From a checkpoint of a small contrastive image-text model.
Model: 40-pixel images, encoder arch mlp_mixer, encoder activation gelu, encoder patch size [4, 4], encoder width 128, text encoder layers 6, text encoder activation silu, text encoder num experts 8.
Training: normuon at rate 0.007, 16500 steps, batches of 512.
Rows from block 2 of the image encoder of a small contrastive image-text model, named by matrix and row number. Rows with one number belong to one neuron. Each number is 128 + 32 x the weight over its row's rms, rounded and kept within 0 to 255. All counts start at 0. After the name is the row's rms in percent of the matrix's.
Before each neuron's rows are labels from the 100 images, of 14848, where the neuron reaches its highest value: "patch colour" is the nearest of a few named colours to the mean colour under the peak. Only what is clearly more common there than usual is listed. The data: photos with spoken descriptions (Open Images, Localized Narratives). In brackets: how many of the 100.
# fc1: MLP up (encoder.blocks.2.mlp.fc1.weight, 512x128), inputs 0-127
# fc2: MLP down (encoder.blocks.2.mlp.fc2.weight, 128x512, transposed), outputs 0-127

patch colour: white (84)
fc1.30 094 [131 124 146 125 130 128 119 140 132 129 123 125 129 121 112 131 127 125 124 101 132 126 128 133 129 117 137 136 126 135 128 128 129 144 127 102 124 126 128 147 118 132 114 132 127 124  89 122 117 127 129 135 126 129 132 135 127 228 132  49 116   0 128 126 130  96 134 129 141 128 128 128 129 101 130 144 129 127 255 119 118 128 154 126 125 128 127 135 132 137 118 136 143 144 127 128 135 133  30 151  54 128 135 119 125 130 128 148 139 128 128 144 128 129 112 179 129 129 103 125 128 127 123  69 129 135  12 128]
fc2.30 171 [125 121 130 121  89 128 155 145 126 130 127 150 126 135 174 124 141 119 132 179 136  67 122 116  84 124 127 125 128 133 134 152  97 126 120 127 114 130 129 118  96 134 166 140 143  83 139  98 142 115 188  67 117 128 125 125 146 154 132 155 123 227 134 145 127 114 113  98 128 126  84 138 138 135 119 134 135 131  93 128 128 136 123  62 213 126 128 139   0 127 101 110 146 141 129 131 126 161 139  91 124 153  97 126 131 126 114 130 128 130 120 153 126 126 110 119 128 137 166 125 138 128 128 122 126 126 255 112]

patch colour: blue (28)
fc1.148 093 [128 208 131  27 151 112 127 127  69  84 130 106 131 132 162 129 125 206 126 137 205 190 128 125 116 144  75 193 135 134 114  81 131 126 129 118 145 134 135 151 110 115 116 127 126 121 129 160 137  92 129  98 118 148  75 125 104 132 124  88 128 135 125 143 133 118 129 109 132 135 130 120 127 133 143 130 127 108 130 102 140 126 128 132 120 126 131 115   4 123 146 122 194 168  43 152 134 143 116 154 147 128 129 147 129 115 122 197 112 130  20 245 137 115 100 150 122 129 103 159 116 128 126 120 152 161 129 142]
fc2.148 023 [124 126 129 116 129 123 127 249 126 128 129 134  75 124 132 128 120 130   0 137 144  84 128 129 129 121 104 125 168 117 149 123 173 127 123 127 129 132 133 124 125 123 128 130 112 132 103 130 198 128  75 121 118  47 128 121 124  77 134 127   0 126 133 117 120 122 139 132 130 125 140 127 118 155 139 123 128 129 126 126 145 127 127 125 143 126 140 109 133 129 131 139 149 130 131 129 132 128 134 125 147 137 129 127 128 154 115 143 101 115   0 124 200  76 130 147 124 122 111 142 132 135 127 122 139 130 135 124]

patch colour: white (44)
fc1.111 152 [131 138 126 136 118 128 129  64 125 160 130 120 120 128 119 131 130 120 128 124 125 126 134 129 164 109 109 130 127 128 127 127 127 134 124 131 122  73 139 130 174 125 132 154 112  97 119 146 201 122 125 128 127 153 136 129 135 238 128 126 139  61 128 128  99 130 131 126 132 128 129 149 124  80  86 129 129 115 131 155  95 129 157 125 180 105 130 102 112 138 124 130  18 170 128 130 128 130   0 123 249 138 136 127 116 123 126 131 128 139 128 128 128 127 128 234 132 127 132 117 123 128 121 124 128 102  95  96]
fc2.111 185 [132 146 126 133 112 168 122 126 128 107 128  97 126 128 136 131 130 102 172 200 131 127 125 101  72 128 129 128 134 136  93 116 122 154 116  30 130 113 137 124 104 127 133 141 121 127 132 128 113 139 137 106 125 155 133 133 127 129 132  62 116 125 134 148 135 119 128 126 121 178 165 170 124 127 195 149 131 129 165  31 100 155  73  90 172 120  67 121  48 101 129  67 126 167 131 144 128 128 164 184 106 105  91 168 129 130 129 183 130 128 120 146 128 129 109 144 128 114 128 137 125 143 141  30 126 138 237 250]

patch colour: black (80)
fc1.395 104 [129 122 125  61  23 128 131 128 112 130 142 126 123 132 134 148 124 188  66 136 137 130 104 137   0 149  69  96 127 139 131  69 138 129 129 134 126 143 157 164 117 116 127 128  96 114   0 128 133 122 123 145 136 191 130 128 128 143 187 135 120 121 130 128 121 140 137 127 130 142 128 127 147 121 122 124 128 122 126 128 129 123 128 111 141 127 128 129 132 130 131 119 125 143 126 134  98 124 131 127 217 116 131 125 127 129 121 164 105 127 113 129 166 138 152 124 126 129 181 101 101 129 153 164 130 141 151   0]
fc2.395 083 [128 129 108 129 124 105 174 117  95 121 121 127 106 169 131 127 123 125 151  47 127 114 119 127 209 154 148 200 142 131 130 119 128 128 123 127 137 103  57  78  94   0 110  98 126 128 137 161  83 123 132  48 130  32 135 142 143 133  53  93 165 127 148 126 134 102 128 128  87 128 133 128 129 176 131 123 172 154 138 128 176 131 132 127 130 135 128 135 132 134 125 124  90 127 225 134 121 131 165 135 125 127 135 230 130 126 129 128 135 126  95  88 144 128 131 128 121 130 129 129 128 123 128 117 109 133 130 118]

patch colour: red (25)
fc1.49 093 [127 136 135 104 123 141 112 125 148 112 134 128 128 128 158 129 255  82  85 130 118 129 142 129  84 105 175  34 187 130 126 115 130 141 130 125 128 126 129 110 134 157 128 132 131 135 153 127 111 128 136 123 124  57 143 129 137 178 128 127 130 118 170 145 128 128 126 127 129 126 198 128 127 119 149 141 129  94 162 112 128 130 127 124  93 137 127 132 123 117 130 133 127 137 123 127 203 111 159 124  81 128 128 120 116 128 101 146 127 125 119 111 129 115 123 142 127 126 126 128 121 130 127 128 135 127 182 128]
fc2.49 067 [129 126 118 130 131 128 150 105 120 133 129 123 130 110 151 135   0 154 157 124  91 129 132 156 123 125  96 172  72 111 138  95 124  43 127 119 125 139 136 126 118 128 157  71 133 134 125 125 127 141 127  85 193 173 148 129 136  87 135 171 112 137 129 130 128 227 124 130 161 134  99 113 190 126 130 126 128  64 123 132 125 135 124 141 230  97 161  99 136 137 126  80 137 135 140 111 122 127 126 128 128 128 126 131 128 127 133 127 114 122  88 179 122 151  76 134 132 133 130  76 130 128 203  53 125 127  64 126]

patch colour: grey (62)
fc1.396 104 [137 156 255 122 128 108  60 129 131 100 127 123 133 143 127  99 129 124 128 132 255 128 154 114 129  93 135 130 198 132 126  31 125 127 149 126 137 106 130 157 120 129 138 128 128  88 145  96 105 127 128 132 127 125 126 135 133 135 124 138 130 127 127 124 133 132 128 135 128 186 164 131 155 124 129 161 131 126 121 139 153 223 115 118 128 128 140 123 146 132 117 132 139 128 108 110 129 128 124  16 162 120  77 127 111 125 122 127 129 119 105 129 128 131 123 126  96 128 124 110  92 125 111 115 130 122 120 121]
fc2.396 051 [ 49 127 112 168 146 132 168 132 128 189 119  88 126 128 129 121 128 143 128  60  30  95   8 128 128 128  89 135 114 198 130 126 181  92 138 118 129 120 128 134 140 128 121 171 138 134 128 135  90 133  98 110 155 130 149  98 131 113  97 128 128 135 124 142 124 127 135 128 125   0 126 125 134 134 109 127 125  80 115 118 138 100 171 132 133 139 127 120 115 145 126 129 126 126 130 102 122 178 124 128 135 127 201 125  91 123 141 123 144 131 153 127 193 130 132 127 166 128 117 141 255 113 131 129 135 137 130 134]

patch colour: brown (71)
fc1.42 094 [122 130 129 126 142 124 133 118 130 129  91  69 152  92 177 125  84 142 139 143 124 141 133 166 111 106 141 128 130 195  79 130 130 126 104 130 123 125 128 123  96 130 130 130 109 143 167 148 119  79  39 128  41 138 168 124 130  87  77  72 126 206 137 162 127 131 119 126  69 115 145 133 115  75 127 194 255 143 122 126 125 131 125 186 181 123 134 128 171 198 126 126  99 153 129 162 129 128 130 129 127 125 127 136 126 145 131 131 136 116   6 127  84 119 111 120 127 128  94 149 111 135 124 129 129 131 127 127]
fc2.42 054 [129 124 106 128 135  97 120  80  75 139 131 128 133 141 167 128 125 110 128 117 202 136 128 144 126 138 128 125 132 128 174  97 127 134  55 129 237   0 106 139 222 128 117 128 135 124 234 163 126 114 129 135 153 129 129 128 144 127 144 133  92 133 142 142 153 107 124 127 148 127 129 139 130 148 136  71 128 125 110 187 128 129 129 162 161 157 134 127  82 132 130 138 155 105 117 123 133 126 133 133  82 124 128 173 114  48 127  92 122 115 177 105 133  98 129 126 132 129  93 117 129 121 127 213 128  68 131 126]

patch colour: grey (81)
fc1.485 092 [137 129 131 126 176 122 128 129 128 123 136  80 204  85 103 123 177 128 155  99 129 136 134 125  96 128 121 133 136 135 134 133 126  88 117 158 129 128 224 128 126 137 129 133 130 123 255 139 144 125 201 127  68  99 227 127  90 137 128 127 137 135 129  90 121   5 175 120 128 136 140 124 138 129  85 133 207 137  94 171 128 128 117  97 126 149 130  59 125 154 124 135 142  44 126 117 131 215 124 127 114 124 129 130 127 126 116 111 121 149 145 156 124 132 138 129 137 127 161 125 132 122 117  97 116 129 105 157]
fc2.485 173 [217 135 131 106 138 130 130 105 110 129 130 114 104 129 132 102 130 128 127 148 100  61 106 124  94 120 131 127 115 147 129 130 101 193 130 129  24  91  87  95 129 129 132 120 128 142  89 125 148 229 130 133 129  77 127 164 129 215 119 125 115 102 118 127 134 130  83 112 123 133 118 116 134 125 126 161 142 131 255 130 119 108 130 126 162 124 173 124 107 186  79 136 108 208 153 154 118 100 125 128 126 209 142 140 128 132 108 126 130 105 127 175 131 134 134 151  97 154 126 128 170 125 128 127 126 128 144 139]

patch colour: black (87)
fc1.297 092 [132 128 175 128 135 140 131 126 130 100 129 129 144 157 124 128 128 124 136 131 128 128  65 123 133 128 127 154 113 127 125 129 127 130 125 137 125 127 126 131 154 131 128 122 255 127 122 126 129 121 123 118 129 119  94 128 129  92 158 132 129 128 117 120 110 172 139 127 121 139 151 238 115 120 113 114 123  59 118 126 132 127 117 152 161 143 128 119 122 122 123 142  27 134 126 135 132 133 125 131 132 124 142 139 114 112 137 143 112 128 123 103 127 126 151 134 138  91 121 111 125  48 128 104 134 118 128 115]
fc2.297 134 [132 155 136   0 181 130 130 174 192 144 126 144 129   0 109 132 124 128 112 127  27 145 128 172 146 105 127 131 110 166 127 134 137 118 131 158 127  81 133 125 120 127 128 148  72 124 127 133 104 132 125 128 130 194 133 129 171 127 128  51 126 141 127 126 113 129 117 119 133 128 114  80 145 115 124 140 125 207 125 113 128 134 129  96  66  88 129 121 125 112 132 126 171 145 139  96 135 128 128 127 131 131 128  85  66 125 111 129 131 184 127 135 124 175 137 124 175 165 131 118 130 116 141 138 128 168 103 133]

patch colour: white (42)
fc1.467 121 [126 123 128 127 126  45 116 117 128 133 117 119 123 130 135 129 125 139 137 107 126 126 142 186 131 128 131 129 149 255 145 153 185 122 159 143 121 130 129 140 138 129 129 129 131 128 128 107 126 136 130 133 118 128 125 141 114 153 125 221 127 129 126 126 129 122 131 231   0 127  80 129 135 112 131 154 136 112  91 119 125 127 117 169 124 127 129 159 127 127 128 127 112 131 143 127 137 117 109 128  49 134  83 115 102 118 136 131 131 128 129 118 124 128 126 179 123 132 127 146 102 221 120 124 128 177 142 146]
fc2.467 121 [122 120 122 123  90 133 128 128 134 120  94 118 141  45  86 129 131 135 129 130 128 130 137 130 124 101 161 124 123  67 129 139 136 137 114  95 128 123 131 126  95 131 125 117 125 129 209 138 122 116 110 136 130 121 129 161 128 159  97 128 127 128 111 130 134 117 128 127 146 176 128 123 161 115 117  50 142 137 129 138 132 116 133 159 163 151  29 131 119 129 129 132  85 145 123 131 133 110 130  72 128 135 131 131 121 173 128 143 159 131  97 128 128 157 106 121 125 140  99 124 137   0 134 126  92 135 134 117]

patch colour: grey (72)
fc1.161 107 [132 158 128 125 133 141 128 122  71 123 131 136 120 130 126 111 127 255   0 127  89 142 130 155 139 142 132 141 128 128 115 133 112 191 127 131 145 127  56 162 179 121 127 118 131  85 163 128 131 118 123 150 149 121 172 130 127 128 125  57 242 121 126 117 130 127 134 144 136 130 126 118 114 126 173 130  15 125 127 164 132 125 189 176 128 136 130 129  77 133 123 136 128 138 184 127 137 128 190 129 122 128 129 132 128 131 135 125 112 126 100 156 110 127 128 128 134 128  73 104 127 123 130 129 133 122 140 124]
fc2.161 118 [110 112 131 117 131 123 130 144  98  53 147 125 129 126  76 122 127 112   0 126 250 128 133 128 138 195 124 132 127 131 127 134 131 135 134 130 120  77 121 122 125 126 146 131 104 140 130 128 130 201 131  74 138 119 223 130 125  64 157 126 112 137 201 121 127 119 135 128 125 130  91 133 128 132 125 131 149  99 174 158   0 129 130 128 118 115 139 141 130 130 130 123 126 175 128 128  65 128 129 139 134 127 120 202 127 159 106  87 127 124 126 127 128 177 136 117 127  70 131 118 137 166 132 125 130 127 130 147]

patch colour: white (52); pink (32)
fc1.275 115 [143 132 131 141 126 126 128 126 128 128 128 118 108 127  77 123 126 127 128 160 128 146 128 116 127 124 130 132 151  73 128  70  87 129 132  93 126 129 126 130 135 121 111 118 124 128 128 151  97 131 135 125 128 127 127 128 119 125 133 127 103 127 134 141 128  93 128  17 255 129 255 130 119 128 131 139 180 125 128 142 130 131 141 124 123 123 120 127 122  76 128  81 140 130 176 126 127 136 162 139 124 119 128  94 124  90 131 135 116 127 126 116 122 149 134 127 126 127 128 130 121 127 129 145 139 224 142 145]
fc2.275 147 [130 122 141 140 131 107 134 127 122  89 128  91 129 126 146 135 129 123 127 124 149 118 132 128 126 122 143 129 126 128 128 100 115 125 133 129  96 115 129 131 126 131 128 124 113 134 160 129 116 133 160 122 137 124 129 142 131 131 113 135 127 121 127 136 180 136 127 133  24 129 127 128 141 128 129  35 133 128 128 164 130 124 130 132 129 122  39 122 129 125 131 125 128 146 129 120 130 120 132 117 124 121 129 129 116 135 171 146 189 127 128 128 129 129 132  88 150 143 132 128  99   0 136 129 131 122   0 122]

patch colour: grey (63)
fc1.376 108 [129 134 128 130 138 153 106 129 173 123  97 127 122 146 127 128 127 110 128 127 124 146 112 129 150  20 125  93 129 233 133 122 130  98 134 206 137 134 126 127 160  80 128 126  99 128 129  68 129 137 104 148 130 255 148 151  78 132 105 135 112 106 138 116 102  87 131 123 128 102 206  94 126 128 120 205 105 128 128 138 127 173 152 117 132 102 126 129 129 129 131 129 120 127 129 123 127 126 139 127 121 131 112 118 112 128  41 132 144 123 125 162 140 153 134 129 129 104 117 128 111 121 126 128 118 128 131 133]
fc2.376 101 [156 123 128 176 143 123 122 127 128 128 128 127 255 125 135 158  15 120 129 130 128 122 127 119 128 148 106 128 127 255 128 139 129 124 127 151 128 131 132 130 110  91 128 125 126  79 129  31 128 149 127 129 132 255 127  99   4 120 126 127 128 132 127 135 128 101 129 137 173 126 131 130 128 129 125 131 129 115 127 129 128 123 126 144 120 146 127 129 122 127 128 128 126 128 126 119 146 129 128 132 132 127 127 131 120 119 222 126 132 159 128 158 122 140 129 128 120 143 150 128 112 128 130 126 162 131 102 131]

patch colour: black (82)
fc1.87 077 [147  90 131 140 119 130 109 127 121 118 128 125 255 123 140 146 119 128 145 145 126 127 130 112 111 142 162 128 121 155 207 165 113 123 118 127 127 147 170 125 123 131 152 255 130 146  43 125 129 107 171 106 128 121 111 127 185 125 127  80 117 128 132 131 141 131 124 127 128 113 123 124 135 128 125 121 119 126 161 133 134 239 131 104  59 138 127 134 116 140 144 116 114 129  47 140 113 126 132 128 128 131 125 124 127 112 134 126 159 141 133 130 129 129 136 128 135 155 143 126 128  90  94 139 134 131 129   0]
fc2.87 071 [129 142 127 127 100 187 112 127 132 132 127 124  57  56  75 153 153 128 119 145 194 164 128 111 125 126 130 120 127 128 130 123 129 116 128 127  26  91 129 125 149 130 155  90 131 129 147 133 121 129  55 111 141 128 182 140 195 131 126 122  91 134 131 123 128   0 129 108 128 130 150  87 109 132 117 129 140 157 141 117  75   0   0 124 183 126 126 138 139 129 134 128 127 105 143 109 128 133 130 127 118 131  92 128 126 111 116 121 129 124 126 151 137 112 127 128 107 129 126 129 127 171 139 167 120 127 127 128]

patch colour: brown (74)
fc1.69 104 [121 168 143 122 132 132 120 106 124 129 131 131 129 109 117 127 127  96 128 133 147 128 131 131 183 107 132   0 124 139  89 136 128 114 123 138 194 132 132 128 134 119 104 120 130 162 189 145 137 139 126 139 138 147 130 126 113 130 128 147 134 117 130 130  43 137 101 129 128  52 134 170 124 123 119 143 144 125 125 134 124 126 125 184 130 138 115 119 107  43 109 121   0 146 128 111 179 128 126 144 102 129 129  92 130 125  54  93 154 128   0 127 127 135 130 129 132 128 127 127 119 118 163 125 132 129 128 126]
fc2.69 047 [139 170 134 157 126  86 133 171 128 133 126 128 137 119 117 128  21  66 147 255 129 128 137 123 127 133 102 136  92  96 128 125 133  72 143 108 138 138 131 105 124 130  98 112 131 127 127 134 130 153 120 118 132 157 145 125 140 128 125 150 132 112 159 131 122 126 171   0 130 105 124 147 150 142 139 127 128 131 137  94 132 135 137 172 121 187 111 108 130 129 125 126 124 129 135 151 144 118 117 135 112 142  97  41 128 126 107 136  97  68 142 171 127 135 176 141  88 119 136 118 177 127 116 111 115 127 128 255]

patch colour: black (42)
fc1.67 094 [135 130 127 147 121 112 127 130 126 129 130 126 215 123 129 164 127  85 130 122  87 131 129  86 150 135 128 145 125 125 133 135 131 128 124 130 129 124 128 126 128  86 124 127 120 134 135 128 128 137 130 128 102  60 153 121 172 125 134  51 129 143 128 145 127 129 124 129 177 109 123 176 134 128 127 107 188 129 127 130 131 255 159 126 123 124 130 138 129 136 127 125   7 128 125 143 137 149 129 128 161 135 136 126 129 121 129 128 112 116 180 124 128 128 132 132 141 130 124 127 125 131 115 105 135 128 111  82]
fc2.67 131 [136 159 124 122 152 170 126 144 124 125 102 126  68 135 122 180 141 148 173 122 200 130 127 170 113 125 127  54 122 140 134 131 121 148 130 144 124 120 138 136 134 145 139 124 128 147 125 145 138 128 124 101 125 122 125 137 107 125 132 132 119 127 104 110 171 128 111 118 100 132 130 122 122 126 128 128 130 224 128 113 123   0  77 130 131  95 104 119 129 156 122 111 110 139 127 109 138 125 171 122  95 135 129 129 159 136 161  80 126 139   6 129 131 106 128 128 122 134 232 118  88 133 131 129 101 137 133 110]

patch colour: black (69)
fc1.362 091 [132  96 140 157 129  92 147 118 131   0 149 129 116 122  70 128 117 126 128 121 132 134 116 129 126 182 133 143  69 122 118  94  88 147   0  92 203 134 127 135 130 135 130 142  88 153 127 125 128 113 127 125  95 134 131 121 130 152 116 129 128 125 128 134 130 135 133 132  90 173 127 128 137 132 141 146 130 140 127 138 136 137 126 118 135 128 126 124 114 126 136  68 128 119 127 167 218 132 158 126 130 140 122 136 176 108 128 134 132 127 128 131 128 132 131 125 154 130 125 130 113 123 124 121 130 139 157   4]
fc2.362 024 [212 126   9 122 149  65 122 129 131 128 126 122 128 129 125  52 138 114 126 118 137 186 134 129   6 123 132 157 127 138 127  99 128 126  93  40 128 148 114 107 124 108 116 128 131 128 139 128 129 130 119 128 209 128 134 134 128  17  74 102 125 126 128 125 144 125 122 128 121 122 127 129  48 143 124 127 124 132 128  66 135 146 122 129 142 128 137 129 156 128 123 145 117 125 134 132 103  99 123 129 128 131 141 142 128 119 129 130 129 170 131 135 135 118 129 126 128 131   0 119 127 130 136 116 160 128 127 118]

patch colour: pink (29)
fc1.256 083 [163 119 100 187 106  77 119 128 124 126 140  92  99 115 116  81 129 127 125 128 121 127 144 132 128 129 133 109 133 127 136 132 144 129 129 126 156 112 129 129 161 123 126 129 126 132 106 110 182 126 140 123 127 129 128  86  84 105 131 131 131 132 127 120  28  96 165 131 119 131 124  89 130 134 132 129 123 114 105 162 153 128 155   0 126   0 128 127 148 128 171 144 114 251 138 125 128 146 164 112 102 127 125 128 131 131 135 132 122 153 137 124 124 122 162 123 211 131 143 150 132 135 125 149  63 130 124 202]
fc2.256 144 [106 131 128 129 164 117 129 129 128 126 134 133  93 116 101 135 140 124 123 181  75 127 124 128 125 130 128 129 133 127 124 136 123 114 128 171 133 118 126 127 144 125  79 129 130  13 116 214 134 140 124 116 127  99 120 117 146  61 116 127 134 191 127 128 137 128 187 128 131 112 133 122 140 126 130   0  87 133  92 124 132 121 134 125  95 112 230 129 127 127  75 130 189 129 129 131 137 145 124 121 135 127 180 126 163 154 158  56  97 125 137 121 132 135 126 101  66 129 157 138 147 177 127 113 106 125 152 122]

patch colour: pink (32)
fc1.237 101 [186 131  38  59 125 176 129 132 127 109 177 135 126 123  88   0 128 131 118 102 128  74 128 135 188 120 163 132 133  53 122 145 148  93 121 163 130 128 132 124 148 128 133 124 127 123 117 122 129 118 124 131 112 207 144 136 132 134 118  54 163 130  96 128 137 124  28 128 101 128 124 128 137 128 146 138 125 137 125 128 130 139 142 135 194  39 168 118 152 136 109 122 221 127 127 122 134 119 133 148 140 132 132 129 116 111 105 138 111 116 135 131 126 128 126 106 124 129 129 119 131 150 135 126 100 137 129 124]
fc2.237 092 [138 167 116  58 126 126 101 105 167 138 135 193 128 130 108 255 124 138 151 132 118 122 145 179  54 119 154 123 128 152 129 129 121 119 130 134 128 130 105 128 138 128 132 204 136 117 121 124 129 139 126 129 153 131 119  42 113  52 128 122 128 148 160 112 120 122 135 115 128 141  93 117 124 122 149 124 153 131 130 145 147  30 153 127 107 132 123 154 138 151 122 128 136 128 122 128 199 199 119 126 151 163 119  84 128 135 127 125 113 131  84 146 129 129 140 130 127 134 142 103 117 107 116  55 129 139 134 118]

patch colour: pink (26)
fc1.82 096 [181 113 134 142 130 128  86 130 121 128 126 164 139 170 128 130  84  88 121 142 161 135 150 128 162 128 187  84 146 255 100 130 163 139 131 128 121 132 118 127 134 127 151 130 128 130 126 128 126 128 155 126 121 122 130 140 122 140 135  99 104 103 133 103  83 128 126 125 132 132 150  93 127 127 161 127 135 157 130 126 130  57 128 129 128 255 131 120 133 127 127 218 130 124 127 140 128 117 127  31  30 160 124 198 140  24 131 123 120 100 127 173 131 151 149 171 126 115 133 130  87 122 138 127 118 128  74 125]
fc2.82 031 [124 133 127 124 116 132 106 153 123 129 131  74 111 132  36 108 193 129  76  46 114 131 135 134 134 124 117 203 139 126 121 130 134 136 144 135 129 127 141  70 122  48 149 104 131 133 119  14 123 128 141 134 124  90 129 145 124 123 131 128 123 118 141 137 129 119 128  92 129 126  40 107 127 128 125  99 107 125 114 124 100 178 128  98 109 133 157 126 221 127 137 128 155 143 199 123 138 151 128 230 135 164 126 136  81 187 188 127 148 119 107 198 119 115 142 120 153 124 147 126 135 138 124  65 124 130 205 127]

patch colour: pink (27)
fc1.303 126 [116 144 148 127 132 128 151 128 135  95 129 129 139 128 255 133 129 181 127 128 126 133 106 128 104  85  49 144 133 125 127 130 115 141 182 111 130 123 128 118 168 112  90 128 125 132 189 132 125 112 148 164 124 130 128 126 116 124  80  50  79 138 127 122  77 105 139 129 129 129  47  80 117 123 129 100 126 147 133 128 126 127 108 141 128 135 116 147 105  44 128 254 248 129 129 130 133 125 130 159 129 127 125 125 122 151 187 105  80 172 120 162 128 133 132 123 123 133 124 108 132 128 126 137 175 136 130 139]
fc2.303 098 [133 128 103 125 132 102 122 137 235 182 128 108  97 129  74 124 130 167 119 140 114  43 163 210 130 127 249  94 132 147 131 137 136 104 121 132 117 120 114 133 142 167 121 101  83 128 126 154 137 113 152 121 129 205 116 128 128 129 119 137 133  23 112 126 130 167  15 123 128 128 122 121 168 112 128 158 127 127 138  91 129 122 183 126 130 125 127 124   1 174 126 140 118 126 112 128  90 128 100 133 132 124 127 132 105 118 117 174 129 126 127 172 126 151 126 158 131  86 118 135 122 126 128 135 129 133 133  89]

patch colour: grey (61); pink (27)
fc1.481 131 [166 130 158 131 125  72 133 130 127 156 127 138 171 113  13 143 128 128 122 117 143 112 121  86 208 124 114 104 132 132 128 204 133 119 144 125 127 135 130 129 130 148 119 107 135 130 132 124 136 103 129 135 133 144 112 131 126 129 128 125 156 120 144 128 128 107 126 129 124 128 127 113 133 120 124 124 139 137 127 138 127   0 224 126 125 130 106 117 172 126 129 127 137 112 126 134 101 110 140 154  95 131 137 133 131 116 255 137 170 131 131 102 141 122 124 135 128 124 139 178 126  90 130 130 142 131 114 127]
fc2.481 118 [143 120 145  54 136 130 128 150 222 159 130 168 108 116 128 153 129 143 238  31 120 127  90 171  74 130 135 113 133 115 124 205 115  90 124 134 151 124 100 146 127 121  36 120 109 128  56 134 131 141  91 168 128 131 117 132 139 136 121 137 119  36 114 127 126 224 121 119 131 141 135 131 140 117 130 202 129 108 137 137 146 127 124 140 119 128 127 137 105 142 124 124 133 119 136 128 118 128 142 126 182 117 119  90 124 129 165 123  73 129 128 127 128 139 134  94 216 126 110  74  70 128 167 121 132 148  93 172]

patch colour: grey (73)
fc1.107 119 [157 139 135 130 130 128 107 119 127   0 127 134 128 178 137 133 134 140 118 121 127 134 130 127 134 128 255 128 127 130 133  74 119  77 141 156 135 124 122 128 125  93 131 121 134 114 144 136  65 108 130 184  88 129 124 125 129 133 135 129 122 122 130 125 130 137 137 121 125 127 144 132   0 126 129 130 121 127 131 128 129 124 125 118 128 129 137 126 129 129  46 129 133 113 126 129 131 126 126 129 116 128 124 126 124 117 129 158 123 128 125 142 124 125 127 130 119 128 153 126 127 127 202 127 143 116  74  90]
fc2.107 085 [  0 114 142 128 120 103 130 127 129 255 121  96 129  86 129 129 114 137 127 128 129 111 144 129 121 140  22 131 144 127 134 122 122 149 124 125 141 141 116 128 141 128 128 127 153 130 130 127 143 121 127  83 138 133 124 126 125 128  65 126 113 128 127 130 124 136 128 122 129 140 101 126 255 128 128 127 159 133  90 117 130 129 134 141 125 129 135 122 127 131 129 155 147 124 131  84 151 128 129 136 129 124 127 124 128 127 150 121 127 170 150 126 133 129 211 124 125 117  45 139 153 129 126 118 124 126 161 127]

patch colour: black (70)
fc1.73 097 [126 129 126  92 118 145 141 129 135 125 155 115 119 126 131 127  89 124 140 160 118 126 127 108 122 108 119 149 140 255 198 132 125 145 127 106 129 124 162 131 135 135 129 117 202 130 127 243 132 122 135 127 140 101 122 104 172 113 121  70 129 129 157  93 127 143  60  66  78 123 146 172 115 124 120 121  92 104 130 133 121 132 140 170 131 133  61 127 143 127 126 117 130 133 135 128 126 122 145 114 132 125 115  44 118 129 123 225 129 131 164 122  76 236 126 184 135 130 128 131 124 126 150 128 134 123 125 131]
fc2.73 071 [132 126 129 114 158 125  46 130 121 126 120 114  92  50 128 183 118  79 126 128  38 131 127 142 130 122 118 126 133 126 119 134  90 124 155  75 136 118 125 127 132 163  25 124 110 147 133 119 145  96  94 123 130 225 136 116 142 128 111 175 204 152 133 131 113 125 131 127 128 153 116 130 120 126 134 107 123 146 102 115 122 178  91 142 122 128 183 135 126 135 127 134 121 132 113 197 128 131 137 129 130 127 131  78 137 128 134 130  16 129 212 149 129 217 178  94  38 131 144 114  98 132 117 128 131 152 125 181]

patch colour: brown (62)
fc1.374 086 [143 121 205 130 144 137 107 132 164 130 136 128 162 133 127 137  95 127 127 188 135 150 128 132 131 127 130 133 130 126 125  82 130 117 127 134 255 127 124 127 188 128 129 127   0 177 135 133 125 128 126 113  98 134  72  93 116 133 128 141 128 118 127 116  86 128 128 141 125 107 128 128 123 130 112 143 131 213 128 144 121 127 128 167 131 147 133 122  24 117 124 132   0 156 144 138 138 128 107 101 116 127 126 128 131 135 115 128 125 129 126 128 124 128 128 108 129 128 190  89 162 138 118 155 132 165  87 184]
fc2.374 052 [136 132 145 120 141 127 127 133 128 128 114 130 127 123 127 123  82  72 126 127 143 119 138 113 122 132  85 125 112 231  61 183 137 129 145 128 128 129 127 126 128 132 122 128 128 128 128 129 125 125 176 141 154 255 113 111 127 169 111 127 170 128 139 154 143  61 129  50 129 143  64 130 128 129 138 114 107 146 127 136 157 133 116 134 119 127 111 118 120 131 129 128 116 113 137 167 128 109 150 123 124 127  99 124 124 137 128 133 127  27 133 119 131 157 159 126 124 112 144 109 128 130 128 124 128 122 129 126]